{"dataset": "photos of arthropod specimens (BIOSCAN-5M)", "horizontal_flip": true, "activation": "gelu", "head_dim": 48, "parallel_block": false, "shared_expert": false, "epochs": 31.5}
Rows from expert 14 of block 8, named by matrix and row number. Rows with one number belong to one neuron. Each number is 128 + 24 x the weight over the matrix's rms, rounded and kept within 0 to 255. All counts start at 0. Numbers have three digits each.
# up: expert up (model.blocks.8.mlp.up, 16x128x128), inputs 0-63
# down: expert down (model.blocks.8.mlp.down, 16x128x128, transposed), outputs 0-63
up.1:164128129140115094112111130101141165124146129111104145139149120135161168132127143113124165121112066131120125150129117133112130128137132114115143112135128151135101106115126139133067130155119164
down.1:136093129139105100138131127136151130122105115144165103145110132037101128128129115108113096103139127113162119142163153166132113108117109152137122136148148086086123116131145121093125142124162116
up.2:125130087108152104135150127155158115130169135139128156134190100133115168137139163117154095143101150116126151130115160135151082129124102134075119142096090159152167120135107168125136118091128088
down.2:130092120115104133125110120150112122146108081131123098116090142144147157114125152117136154144140159157144170139140164149152130151146138159152127115129147080107111104120101142153153109184124103
up.3:109130132124130125154120136173147159140142138146168120145109111125127110092144129130134123115152104126132139133134101132150101110129145109170104130114067147137149127080128126137075124131127150
down.3:124135155142113109117104137163153144117142149175099128121153142129149102148107130125137124096116134138189106081157107157126164125130127138120120094096088070158137116123150086140111120109115146
up.4:151166094125140130098118125092086137135145139130122148167158137140125105114134133107144134128146103142126100146114091134137178142106090180101101121112111152122113139111146136151112154125115107
down.4:135143141121116115121141120119126129147135136148099127098141156137139123116148129143129137135142123141156106122168109105124117095161153127120130152131144127132172123139095128128122103123117124
up.5:114135146105138153139124100177148136138105123111161122129121120116131128137119151168138124153122168133133095153122090125118144115133104144119104120084082124183178138136134123138117115122166133
down.5:158098117119116095109137129142157166162124091111122176119140160145124174089158114099111128121131096120137152118126137133109126113128108132152131138159125132152110161080095126113124105134168150
up.6:128129127126122124126135080084099166103169106120121135136107142162131117125133108148161096111141111144121095157094114132097184126113165147130123113093132126116112176106144187120102106137157144
down.6:153195149124112128111118116141113104179106133113129104128135122118115139105108115140142136127139112104149162133158153093124130112166132126134143135136117166129163132146074085120137132133112094
up.7:161129110132137134112145151122148150141133086171146125172130161082079128126170127136121144136134121084129125133161151140082108105126086094125148126128115149142121087069114095111099105153135157
down.7:101150085142154132121109135112078120118108129112106139135123145159128155151089088125116128140093118100097117132118126111119117156102132150149094086147112127157153143169134114150126144096100095
up.8:143109156129158115137129133127165173130129138119125154132132095097146145122146108162127165116135155094126121133180163127123149113125113067120115141137154134154090130091146084116114165125135121
down.8:115132109127096106119131154113137144150111146138127094151090185083107142087114121109106087102120116128192142159129123137087151149121154112155136080111124150131135088166160102183152134112105115
up.9:145107147094103179155117135173146119102145111154121143155142131077115154135068110104136100196133089116138138094182135146150107080129124132160109120123147148084117128136143107105109156144077186
down.9:121129126133149174172131123116149075126126116139112142153086100136100106152150096174105152115144139091184088150131147167144146156089143103156090135160169120110066159111145145144070135189162153
up.10:138125117139101199119111116136157099127109149112152168180140078053074135103100159076127101174075152136164153105147086142184079093130125111169176107127155127090152095181100133127087127150078120
down.10:140161150132157089177088109143145175107128125167086168116118167151116134130137124141195147139164155122171156121119127169130165187159147171113089123099103132120117116092130124115097096155174183
up.11:161098130110131142098123132138094136176126132163146163130120121129134107138147147140117128139095113129126140127079136146143107151105067116150112121140145148105101123106140089099147108086100159
down.11:130144142140145128182121077151134148130136162095141099106114140160093123119126112106109136175119126117088125095146106146125121142147136107109160144096135153176171112126093098184118156124161090
up.12:190145086111120103121096174155121147115121118176113082139103160074148157088099089132102078146107119144135163108110145155069143142143182121163077145168160153096142076123120085095141137166070165
down.12:122144130099102135160130109103154133130147137120134165143118114133164139144163124153185155123169139107140088179131112130199139090132094146071123145090109107143116161108100191120129114158133107
up.13:108129078107096164087134094109121120141122130174171131135099155116133119151116128094158126180162123086135116111131144132130147129123132134190134145144105124121122132107135088133128149131155105
down.13:139134139143086099092119178134100108129185097114102111112172091123142152151167141136076125120089134153116105069171103152119122098134125113133126136144151145116144115130100164163129111118118088
up.14:140122100116136131109129112155150131122151120144147137149136132146143164140094139124148138126143117116129145135113148135141094111149098117146117077126130144114120134150140132117150119146156140
down.14:110075161108115128141146115135121124159080146155163153109130109166110100150153139123108150171140099119153146126166152110149130148104130136128130118094130131164129150080132129188116100124129151
up.15:096130151150124146111127099142175124125117115125180134171179107117142139076167145118151095143163135168116112107116109136144142100131132099091182143087065116117180160089069137114140145094124123
down.15:150076111082160133118132126120135119149136131121112149134135109117130137096157149133117143123151084155123132111100157153151099118198109135146088133077144133116129091134118113165126109131161130
up.16:108115152128102165152110090075112150106131083077146147107121145120128123134111193145169121140103142121121135096120089136104124175126137127083130124112126135094121112105134159147097135139105147
down.16:191102164138108134141160109117131149142105156139141149155120112144100102114097149138098140125115108153078161134107141134123109151144103148144110169120129155127128145112156112144119141118139150
up.17:153138122110169129127104156111111128132144147129119135121152088120146124087125118134103123123137110138129171160104128121142129102130157166120088148147084137114150144112133150110130089109100134
down.17:109117116119104117118120117122155166105097124139136149114125135136134103131130114133117140131151189153136124105134117164127137126073118131103118120147144137099124105120115123159113128113173096
up.18:147103123098137124133119114162152148144119111100144141093135134149138107177120126108148114169110115140118116134096115142147097127141140135089127142097123150160139164108159148127166139123150117
down.18:119093151137158135163112127137180093090098147159122129138095110137174152130144140133098130179147126139124155117143125145138142105111154131092153130158171106106099121109173132128114160116150119
up.19:095109106112129123100146129175136135073130093114149102162158092131146143086057128057191163147117116127150160128137120137119145123117119112082139219118100124138094119109154118104163123098098153
down.19:146130188096124122157132087129141108173127120133119104098113118141109112137155159151110134137110176115130083131113150078117121147158135101139137107093099125123104126194098179139133132149118131
up.20:161107118093154131151109121104164164169121122179121142107163075106119160140086184130120072159178125140127126143134146133142105123134180111113148111150128134157125068124081174142120168156131117
down.20:139157115172100126096121139112139143102123100121115136092113167119170131120140145102165140111073134111092159082168097154163186135122077156145143149121113134083132112124150095112146092132122110
up.21:133118129152144105117121102117115170103120135123082152119135108115131144124115123144130154135143142145109103187117119135105146121157189128120117120132110156091120136145184161135106118148099111
down.21:124107116144111123144095164134144138105131117117131124172113126140128134115096129101141135122103135183123103126086171117153124139120107158149126116168132113121102154143110104121110151106135126
up.22:132135120131142130138130141156125152124112078149105130147117105113124127119116131146124126102144167150152134161119124132106139118128150147131164098141142110151098124147167101111099125128115097
down.22:174083152138166118114141072122082148104142161102126138078108159160112142141104113128111095163100130115123134111080125163159119150113119109151115109123097083122095115135106157130115098124151136
up.23:121169105128151126102131154158168126153149076124150124148136116107098134097129139114106107142131146138146120145120152130110115109135104145114097131083115153167121172121120109120131157133119132
down.23:149093128122144155138148100135079105157112170156103106097086151200151138072140130141125149130104105122145150094127127186134131111111139105162160092157106095149111130132124107166127102152146149
up.24:134094120148135147093160099067125162113145151119129146079119146136142084128117170136131123144154122141129136133122069113136137157112139157118145093123154123158151177123159133161111136100146125
down.24:159169131116107107098091131154123141145134113163109118139151112136142127144125125133133140130148139118134110145145104070112146129156145120136149144123101153129113106105094130099145098135131142
up.25:172123148141115149084121113101128145133110084171133125158086125115101096137108108102120140149149115128161122178087108144149166131116117114152177148125096154104146193141154108075102106132098135
down.25:155184115118153108164072137111161084095149159088101122146173128102092162170130139105119101167113141097126131107142097115117112132123120115090053095109166133151170069122164130172113132140137123
up.26:162158150159103114097106122108097126135111147114135149096114103128155087125119114187130099122117123094140113151075148143125139152107158080118125169122139141116181146108150136116092112110103167
down.26:110076143078120120108127150126108145148101107128109149150154134137093128162096114073117147117135110135143144118136144136116140135145116133175119104114121117180117107149120132119097141104133109
up.27:113086088061145105136128112153161136130127074126097116108177101132115161144114148083181147151129165131152116108102161137115115126144123147095091181141120134127105079139119157118149111124143123
down.27:171158197150120147155133122114126145144154103109167118121125147113121098135105154152081131119087131131144120130130120127094135145128133117145184150148159142163122165187132158115126122135114115
up.28:174117163162133181180129124130144136129125144118144132085084125105105129128092145087147132142078103126186140107090127170172097136083150132119149136107131106116097086130173134102127132109174107
down.28:138153149130200143136147164104138153139097151170149138130085121160128119161127159167116129129176153110180085118127101090146140132092086135139178136140157095120100101082119145166189135158169092
up.29:100109141058114117115136120092158105086148100155117131106171096102117074154150122061152107170138155114151138113119135144086174150101140118118142150064096159116118154128112131135153139104126086
down.29:132152150157124129130123127142137103168108161113133102153120134164125089089130156131143149099118164147136119124106140120103157113105131107124122139104177139138131172142139140168073175128159077
up.30:109158127098109174138091058125144119101125114072137151122127110114165101134090118179183127131111123135154116132125080145109121153138109096135125143061113106138178143105103135122116126090106165
down.30:113098178145141156141130121140154121137129113106140127145155141149100107115159154121112088107133149114100104112113132116103143146147102109137139129121115156120121136153132162170088134103156090
up.31:148143124147123141122109117132100097142097150131111153161140111127128110119099132112120081100115086140114138123134125133127121100155127155125151124140122120092194126143148126125141112142090104
down.31:096120115121108092132146132143165168064150143155161070099087095097133124097182137143170138139152216111181085163089126101132136127087164103177132134117151150131077164112126122061117140154132141
up.32:130126134136118163110137127137130100118117113121145136117139127116164118095127150118145105126112107183140089147135105136107196097127107153100162151098118115125148132114151172128095138085113169
down.32:105097149112173132149183105111147126169121151149156093118149123126143073092130124111090143152115097100106131107106139126157112123112096102092167140152106112132132087159141081167124109122107127
up.33:141153131105149173145099123149161099151152159088122157108132113089143110176151142154148160170101122120151103122138113131124131099152118153106137129077098123137148121099096131132144124091118142
down.33:193110117141144082141126114101117151110132158180129144149136109156129148099115172115152093145175153157126115147098119165145130141142124103124095161128156136091116119095135154139152140168139095
up.34:118101139115136132128133139158182076096133103114130110138176168090138127176135106116136141168115195128139131053136092136144146135165115124117169097117165152157142089114115141150116158124133131
down.34:120163095132132137132129126158097153131110136135097144125127187153115155089109150124129109127091124121123155152110124121125107159132111142129113094164111120145142139146134094125147141116106135
up.35:153068204123128162186105114145099081141100169158124165161112133095117099125108137067132141169101100103187127100122148144109152090161117077189106146145108115084046161077187106096113168080083162
down.35:094115090135120120105117133109146124153138073079175122198070102080151137120142108097106150135181119085146116137083118170139142126089122070128155145174176119111078210157157144125130134164101137
up.36:102118125119088079100124097118143172071146127105149119106146141097169136079138167090132155142129137159131109121122063138118173165093160121124159155111088131139148122058096086127113093098110210
down.36:135076134115147140174142100126145095157094157129155148128102097128173077071134129144061102186119102139116082127090145126141087153082154096085119126150137137142120139140135129183110108143157117
up.37:171153129139113153087139117100108135108154111145118155153118122110072134122141164166195116115097125091130148122123134141147084104109140110145097155109110114133120166079122103120125106147112108
down.37:101111119122165112138124140179142158141091149111159066130122146164129112109133128094118121118119180094148139147107137096121148172081109110163147113150108111154118155163166106154063134122116140
up.38:126128127096105108135102130066112120156104145132137138139083128150114104148106132104155127140097129153144138140123119142127143141106118149124122113133094146112139119102109132122093073117137132
down.38:110173116101128119144150144116129109140172175102108117112137116139096115126124141191131132110129123153180126112153118122134089131143159127181114158097158128162134129189094114158138125133107147
up.39:115091108126134099157103128135115141127114101138138125133149131112150100095132141134175115100098169111145151087157102145160146165129120097112084130157130145168061062111100161138145102112131113
down.39:138154158175135141134155133100096134139151142087110155165111112139091166110143101135135157143127084115135152162139148155099116143141125142155167118116094091108176161145138092183159165104141165
up.40:145105118131094115117101097104127145070117105116116154122166109121091121151139142089131120144129091143118116146108145167142140120171143113094100149125099175098101142133102143142164102109091127
down.40:116070100126132161133163082155109102123120088083141135162128130092097099139095133113150087113122086110112124115136129113132105177156078120150077142157089113132145166148088140147156157145120086
up.41:139134170135120068101115114126125138107124141143113148156141124150145119125097145159130124108134124117134142092153145126097110133134096101165114139117134165125101085117155147129151154109087143
down.41:149140153096117173129104150106134090131113162133160135082065082127105124143159129092159123118144145128138140114159086129139142099089152158093118101143138108158169150098115081118078143139106131
up.42:134073138092119149159128103169154111162106153158150145113149138113091128148142140125123115150118159145131162117111110128175116092110116144145142139161130113123141115107143130096164137089114157
down.42:146145164118150138146068091128117133116131159138098135133133122123126120113093178113118125137125124191161119120141125106096135149161142123132119111077112143140175132097117118135143156137107129
up.43:172149119126142116135134137130120135175141155159156170126121111119134091121164086147130131091110095114124141123092166140151159081085113140161120105122125136160107100111137104115139118154061135
down.43:142141105103129123111141125117135170207123118150128107126121185154086114114153165137106150119101116175138126161112079121143128115162137148100133143093109153120133123136119177124167101110151176
up.44:134173124146112132104111072102110145143141116108142125096105105099109106134106079155172142113108116141152124138092111144078159147125128102148155111098147123140097076113096072146126098133151133
down.44:131127080089136115144133133135140110150137114128132143144121159157138146152155139156143121120119157138106126109138106097143119123107091119111128182150142120094131138144151142072147133118115119
up.45:101094133102082113127138128109156114125131114153113145105185124123096093131101109132127138138125129143138133113136102140150134147111118132155145137117124129114190089139127131145108101112112126
down.45:115174135168124139130122143118115125160149140146096112117131169132173116068138141150111114155117131127172129100124166125105118133146178127140145131142130105174140116123134116150123142151140138
up.46:130098109125095121142137100099119177127156126121125167131128090122129121158101147105138130118072108124128141127136097149185141155112128137112137127110131136132129128160134162157132094106096128
down.46:126177153173118154114135119119100138091149112114137143138111149102129124077122116174150154108156142112154158148152169125114125156115137112155125107164118125128138144109096113129141105127124148
up.47:116106153121160142190106068112143195063092113112064157076114143100120127113092145085145159115146151150134103182181121142118132124094155131163123122078129113125107146138143131131121138118161143
down.47:137136147135127142105074142139141144092160128141120120098110109141124124111128119098118110144133095106121138078086159098143124095118168133170164147160116112081094116118143122151105091120139084
up.48:137102110086112082155097098112107107126114134133086135084112118134150115168086158095139153140126153120130136134127128136126156174106148148153128107129131100138118148128124136125125133099114103
down.48:123163114145129162109126142110108156143124138128145095149154131127148152136132115144102114089118086152105120134120117121165128110117140159105128141135117119124162138139109147162135125146141118
up.49:171084077095148097115126130164158210134166099116105152147158104126140104125114148140146104131085094117143100118112129159150137099168100069131095164128108176138135176102130120073153078088094134
down.49:117085094140074103088147099137101160155114123090198122166133172127150084128168107146095113157094118150121140149080133133139070095088154106137093167093130112104115098140131147163086146110142147
up.50:124104143079095097125107079133125168094149159127134159105114086102119111111150172178128084092154140173125137162144140132122136144131111153125075130123130177108161164121124131136157096080100127
down.50:138169128131155121126132115121131078105102097139122135114141137153137130135121101145091153151128136101126122119117136146113142136092135086109102113195138111123124143095112147135149101127136109
up.51:155122116113139101103097134098111142122138162076153142135107137147163103171152114124145127132139133124127139131097095133099151136156110090144115099124132147158114140124125124133148160124122162
down.51:141147121127118092121132129131123131127093111150121143103138124138117133126129154108088143122114134146089140146143071123121143135138129103103129141126132134134139102132109109092104132127133145
up.52:159135124130065125119109144111142178191147116155095168137157102111073134127138141116139115152154116093132120174138144148127129097131137119161100150116098107146160115158136105132140124163103071
down.52:108142126077140120101143139155153171137156136131110143115117114146177108154139148130134146152097153150114132118116113072165146078095109141103096153134118144116114126136121161105099117127133156
up.53:147109147106096146130113133094137119132151122139136127142141137122113134155161103133109161130130178129134109119085115128113156127175130132151109103105097119111125135135150138137122128136124122
down.53:112131104104102089111110127170131150115106130135106158132153133148146122146110152130132108120128083153126139114136098132154106106134141128107126123135079112139149118107123133102151107098116140
up.54:151136162097124105180148112091102137136154128157135153119094100115116142121146089107107139105102134128140151131100135152140106137049098129145126119111149127114109064128158113134136140125123112
down.54:105145134091090109073133168128187136123073160133120123149124153162154057128112137127130113092132093140168119125131157109141142101141159153102151160127129137123195179151123166147112110125158116
up.55:126124147116120111118112146116134163124155151101114141165177102128138109131147116138130093099140110147133147101139165127133128134147157096120083137144156151091148132129109167152093121107088108
down.55:116109141109124146104141114124110126123103129114089130118109131132102125145118147117132131077138158127148121164141131158138165165111089171178119089140108117153169127091122103092131120170147184
up.56:133160101123124112120095126183140111136123113126144129135132113118120121138121122187118108157148142106138134107123148130122101090136119160109096135112122152162112159114097121122133122125158129
down.56:111094136144159113130135097127128113131127113137158097121113167108142135152108117096105121115133130157161123136172099145092154147125092108141117101155099119107098108141129131164123149161110152
up.57:092096096107136114134083128137164128155144104138077129142189102142158132112077145116145123164114162173129112091138105139165123123180157173108096134109070142133141156114117155133172082110144098
down.57:172131170162091136167121204100148143155111121138146144114121154106132130156123139169132118143093106117096146128187136144117114110104139110128165098180188120138090136103144120096140114123119125
up.58:121078136132104079110094153118117111135126160103126147154111108134124093149140136112173172154103122149124169092108121137138168130139152088121134132144148158101126148115128153111110136092091143
down.58:120160115122131122149135114142121142121139141113133115123167115112140083131132162134122123127147144155135124146132148145112106108110147155138125126113147129113132104128143111123106134146087080
up.59:108110152133110097120126115126143130139145130144118122115166117122145090125114139173141129133147159126102144123111116122132178103158106168099095142088121113146133101102097135125151109101109118
down.59:175139104143145155137144117108133116094111122099136163110102123150131198098152106111112106119091107168120133127184107115108133124103111057132148138185125137134093135125185133125184112158135158
up.60:143130107126128073098111115113123126100150129138126132126145173140131139151117115154137130124122139117118120153095136139131084167137138133111119141093131159178114135109182125107121146113154142
down.60:119106158120114152133128147126152094150148143141118126107121125110137107114139134136132135150150134138137131102154129131117132077146164153106125143137175127115124112126076124112118164108133133
up.61:116103113122124135119139189142145134105143131167106128168145158107160156094152120088131087113109112115133125147132150136148107095161134122107110166108141141096182129138176156093121139102108107
down.61:128086143128164106117133177132167101118078102167124073124111153099135114120140132139126100133140148099114118139098184118168132122127082126092114091130129105105125122134141102171149186154141121
up.62:139095094153142158154113120133151102130151128154123175157099104132110084158101124130124163162092135151172145085120131151182106107128094094132144122133130146129146162103111137107126124120136156
down.62:150112175109110135175100185096160103146151137173141118171137056144162074124115146191133109126155113148171128151155157162100129133066163169164092079105174128062128148121170168094091163161096112
up.63:127118080117098145123107138139148173139160112138099131113162137128125141120139116139153098117145146152119140126153119127091089168156186100129139130127114138109107088106133129129139149101142113
down.63:137153121140115169137137107114112063144144111140139145119134096135119135157099147123109177135099177091102149126118107138143149128099132149137128104171139078086152123106155129106129123122132116
up.64:117106090114113117107103116197159084098133141086125151144161120152144122160161108119117143124151133164118124123150133131153122120113131118090158146123133162171152152132171142132119132100082180
down.64:103082132143170177142130112132110115097113105113109121131139114141144118110105182111139125153129149162116158157116170144161108117145138170125104083145149128093140144126075129116127190137145099
up.65:148140083126124067105106141112118117171112151143109173115094123146095123177103131106123106129118132101138135134121161143118109133138117120150110108150122179145174126112146095135142116123105126
down.65:092125147133140128156106143134146110132130155135140120108147143162096129115131118103110179122126145161128122122154138129107123142123129091126136120125140101135109124127113115106105146104097168
up.66:102107151126125119160142086116115141104089125126096142113129113128137091112083148133160127089100143143118125127124110139130147093145153114112115159133146105176157145124139141132118131116111118
down.66:120157159166100115124162144129154139097115144132116125125093135127182168087128107125120133122116119121127102124098110151114121141094117118145129142150135098096120149144136112144119095167174101
up.67:131110084069114148094111095159150103123129144119144109117161131117123136138141139109119126112111174173119141137101094122140084132171103166080133092126131149156119120136109129140144076178128163
down.67:144139183109102126132137150121096167135156075137094145123143141122127129138129145150126131141136147113134148131170152118125169154120122115152148103114119117131145099143100119107148111119139155
up.68:090139126097093170098102136179151114163137093134130131164167075114131129135085163114169115160102127139141171082107124129113123110156113100085150117106074112133158127128077194129195136122113084
down.68:159138113117150121171123086096139115135101155153133123089116122127142148127133167118140111120156139121095107121118171121123111121155149172154089102136117146131091100136120137109164108163173141
up.69:119113157138109148150113144099132123121130136134138123139108134105132154100122126090107153144150135152125130125151130124128159087116108129134123119122139132074148145159122164135125126147122157
down.69:159170086108095111123112124134141143104134138158097174129134125174112147170120136118125130111139090140142117126142098117135122104131114139119120141108133144154107135076145162092168122110142139
up.70:161136105111147143119100142117152090117123125131108130110139138116129122116135146105107139131131123128140140172147123122121132100092151163140124122123115130160108126102124140123122125137136159
down.70:114115129116147116130105116133139153110154146133107123121145091157129132123121111145118139151136145115125101119122092105150149112151110145129168121120125162100130127142110157105168118105115137
up.71:193115171141125121112113129017082114138143130145097161133109158122147102151118161125124114120110122110139132126121103143106154140138152097193095102165135112088110146121186114109117141104101109
down.71:100092119152105143177124122152149160135124167122159166119122101164095142075119117101133114164160131086125134112132137150152104146119131111101105128061146143144144150108157131223098169134120130
up.72:131125148115095131132104100109106133110129114119084110127107154107140126121135093171149128102105146155133093197122102136107161122136101152150080104106145130115164121126156103117120101145165161
down.72:147145088074153123115109115135148145107168122137156130140149119137112139127134140126136096115136107169171110111157162146128132124138165148121128168129083106117103109130101092167133140150079106
up.73:122089172103117159153148103100162127098129100094136135129118162128116136159134132095154135129098121102146092128149118147141124153080102166131148148111148125110150073111142161143080160112142100
down.73:117111141140094104138141151137148133164091151158136116092125119133106104061117134134138149136128123082125144104144154109125145140137144112133146125136115114125116152110169161156132170122180129
up.74:163140145139125094154101146129108102159142107158085128133131155136138112148098097126118152122143144120162150127153134129085120076126123121159110113150126151138110092121154108114112164149101180
down.74:128136121120116171119116093119142146134136138161139143127141140154129130126169172144137111141127085137148087110113078100168127104142139129101119158089100094102113142142107181125131134102098145
up.75:134122113073101074176107098091140091080155116101100138059101108101160114172106137173153133137160187092167078130142106153096140152155104073154105146109138162158087160159202144102121128094128068
down.75:155087138122131147102120129135102106070143131159109110149144140162131114146105145108139115101160097104111164144172141160095171180124111162086103142138125140099146132127100132137104118146161130
up.76:158114108124116120193118106174117117090122100170117133170068111135120090129099106099153158123111122164165143158079118150129175136151095128149187117136106161108146126110123100100095107144109103
down.76:141122121090162103116153125135137083101127147115134109102152098152125127169106140128126133113099133104159122155113095089082114116096127172145105111142164144122121119197133138148121183090100117
up.77:171129144129162136100087127125138106106155162124074183126078117147130108159123125096151118151135103126150130152159077130117164187120118095144148136151158128105165143106098096120115163111098095
down.77:101108122149113151095138117111107109130106168122142116137122140156099112142157139108103123126107151146081126108089139130116128145148131120151121116102143134104139133139170139143100128124138127
up.78:121109128127126127121130156071182099106147122105156103145179143074123135190180141128119140173151130118166087087138076135116146097145108143157142147129100140139144164070130105108077122113120158
down.78:113135101135131103155111139164137183139166124136100168143140162106118074083107130105133101136119125155171161179126113122132174175136131149095076137144138137102132107139136146162131104117132097
up.79:121140141125154126134138091137147162106105118134129123114134151100129151091118096114185110104182152144126146137133062133125094135155117155120107090100157127119140101149119090147159129126165110
down.79:120110101126106134107155100127150091142169094142135165157150088143102129142153136133086140127133097138093123145139114090161149097084097107146121140108157108138129110101094146116158156144099145
up.80:155108132153116117108127100084124157124099120174096163158126138114149126063109118140119129090122118171119134144116102142110163118113140163139105122127144165142066142101125097099140089133095146
down.80:118160114148122164181115099150132131103140134088110145110124142171139112126147126152117154154135127108108104054134155121146126125133126120133139114137123124154127146179099151159124071122168084
up.81:141140132083106121161106092085086135155176126170130148121105154152138135109183113133147133103115082130126104154120125131122194108121129163157072083127119117136100095116156128122112144107128118
down.81:154165107124148160112132187134142125184132141115131134164149088126139103119145140179112128131157136131142136140133150131136128150138146131102167148097149146157103162154091167148104084145126071
up.82:152118098112141167097117166134117118135144115141104135113097110111144140086123131146095086117111120154126117151083132121118162138138127161116119114130127141090137140132175139101147087135107109
down.82:103098151131100107121136162161146117082130096136153119144123145123126135105114110118120159135124137110138137088140138183110117157095135096140144140154111117132120104134131119163121114120143138
up.83:150125118097102099059127164093129154150133142167154101137092127126139130113131064142105130103087068139144119125122175131115170146099101112143156144163160118099149151116135104095088148116119170
down.83:123145101148130136172101130093124122114153163098101152120151151100102114119109133080161087173107118088118134108123136179134096115156138114105100109078124166144133106123139134134140119111138109
up.84:120118084112143122166100098154133148119146130101098160163114138141121103155130149143149141116068116145152136123106134127125109126177157142126129127110115112149144143160130145124108106114131129
down.84:176138107117162154120110128115116135144112164172137095124122116134126129137111130134163143161153140071152129153120137126115146176079137121101175095179138157119111131115114138103144137150076096
up.85:118099107093135104158126113141159217112155115144124139068170146148146141145131154167132138140121138116117116160146118140185099120106156182128111138115140142143144115116122110138130111078122059
down.85:162154159164116179109118191129139062113088115121099127097141155082156161095165110089127111142128131111083125092137098142130135120163112107103153130143163142132123113115155142143134107123135127
up.86:137099173103127097097135181074134129119156140123131150109165134104159124122139142152126141155137146094140131127113170142144173120120144150127108121103126132123154108089122124111107143074096125
down.86:118090103109122133141123113126146139123131121100132118123113108146087092125104096133133115130148130131096140110100154177139111133126117114134128112154110096114125159133148127143103132143144094
up.87:129111158120131144140122110104115152075156144128137131089140089142155126139159153110143170115090097121136134150159126128131153132134095133095093140078106160080125134112129161156117093094109130
down.87:149136109104130122093136099143108141133122081133143128108145145117103125137136103123113119144135149100117127137137092148132139135161104107136111118176105110145148145113095141072160112129167127
up.88:133091133102136145104108139110162105119147120110127113140151148090158165139137112122118175137133168126124122097158130132117163059166106144152110132139146133130121099094141127135151114158140132
down.88:082144098166154130119151115139131140125081121124143134123142153132133118112121107083128101127103112084076151155102124137135121154108090107111150126157159147126138140136168129112136129087094087
up.89:124089180134096197111116120129111147118156107138090099192122128105124158142140144150165083161112116113144109137121122144082127207149141141111168103164161165108129118125116095125126132104159134
down.89:112092121113162137161156127133157106155156113138140101117149170097119145064130097140119128132116125128105137117115148108129094150140093119132063128143100105106084152132149146142099159119130118
up.90:086138139162124133125153146123153189128141125115134114110141109118118110125111141126092103159142134112137096115139164133148121122163129128125135128109119123146164134128114109116113145125130103
down.90:149124128112131101123058141128136163135109113127119137113122111137148169119127114091147155103128139161140142118117114125123170132102106130148108123157130133130093097129150143121158120119109180
up.91:139161101127195162172130135181137168149145109133114119106074113127179137151095098154143104133118100132154070169132089143101085150129105150150115138106150125149091112118138121086101144146181128
down.91:118091150115146122130107120137104103122134150078140099106103098125101130128136116113133147124120095109093152129095151125138133131086124135150134131152169126106118163102134117124121121116125105
up.92:114111079125116096138102175103145116063119150123090095138146141133140110162087158100145157130124161129127131120181115123105153125148127110117133160117138153132122131167153162099163121122120134
down.92:148131152186162131123147119118122152120144106125147120154139132141126141141133118126129107120136098119080147165194141128117111120116100155106127098152123135117127125076140114153136140145147151
up.93:117129189122109162172099093087118097144156119161144172123070180092101080133140102150118140119100165164157132132117088141095109119125069145162104068087146121101126096104146108142097115131138132
down.93:111122109086122125143140156118113122115138136123124100139120130151116089144133144185126108143138132096179112101147134107104118141110140094128145127128148161141143169175098140144142144153135125
up.94:108141116082094128106123118133145129107133083136127103142074140146108157109120108121136109107141128120103137125127125135117127146163124130127099125129162127101117131109145120115168164179106101
down.94:141122158127113114092167184115105128169091159077123137111140154124130102169147150170124134119112137126069105134124111120143144133101111094095114120160125145149157140147124137109101110124129123
up.95:119120143133132135154127133132099097120146098123132134130133126129131128135080146115129142163125111121117143095176110130158178121112127160129131134115144129147153126113141159120103128118123126
down.95:143135159156128177121118105121106196134137163125125131112128151104101113100097123158160146086160136096161108167135131123110122146117159121159119128136118135162141155095112082161134140168152125
up.96:128160138115082132148132113123142149113134082099098139129071158104172149117134141188146085129097122104161095147111070157089181127138128066134087146107127165169104108134147114108102090117135120
down.96:116114138133165164136110120150092130132169091147122094128152140106122166099132087075138139131140114102118165137104120156087134138124114190114132121139121138126139140123089096156110148104103142
up.97:149175105173125108089116091137137136138091137137107143158107086141129138090112103128142073112140130152125114138157087136147139121135129141136098132136118136132114133132135104142152125141144080
down.97:152136180115135141099122124131156156128166121119098104125128112126104166168140165147127133128135127134078133109165139110135140145116156154122140110108150127097135133114098119096121117165133158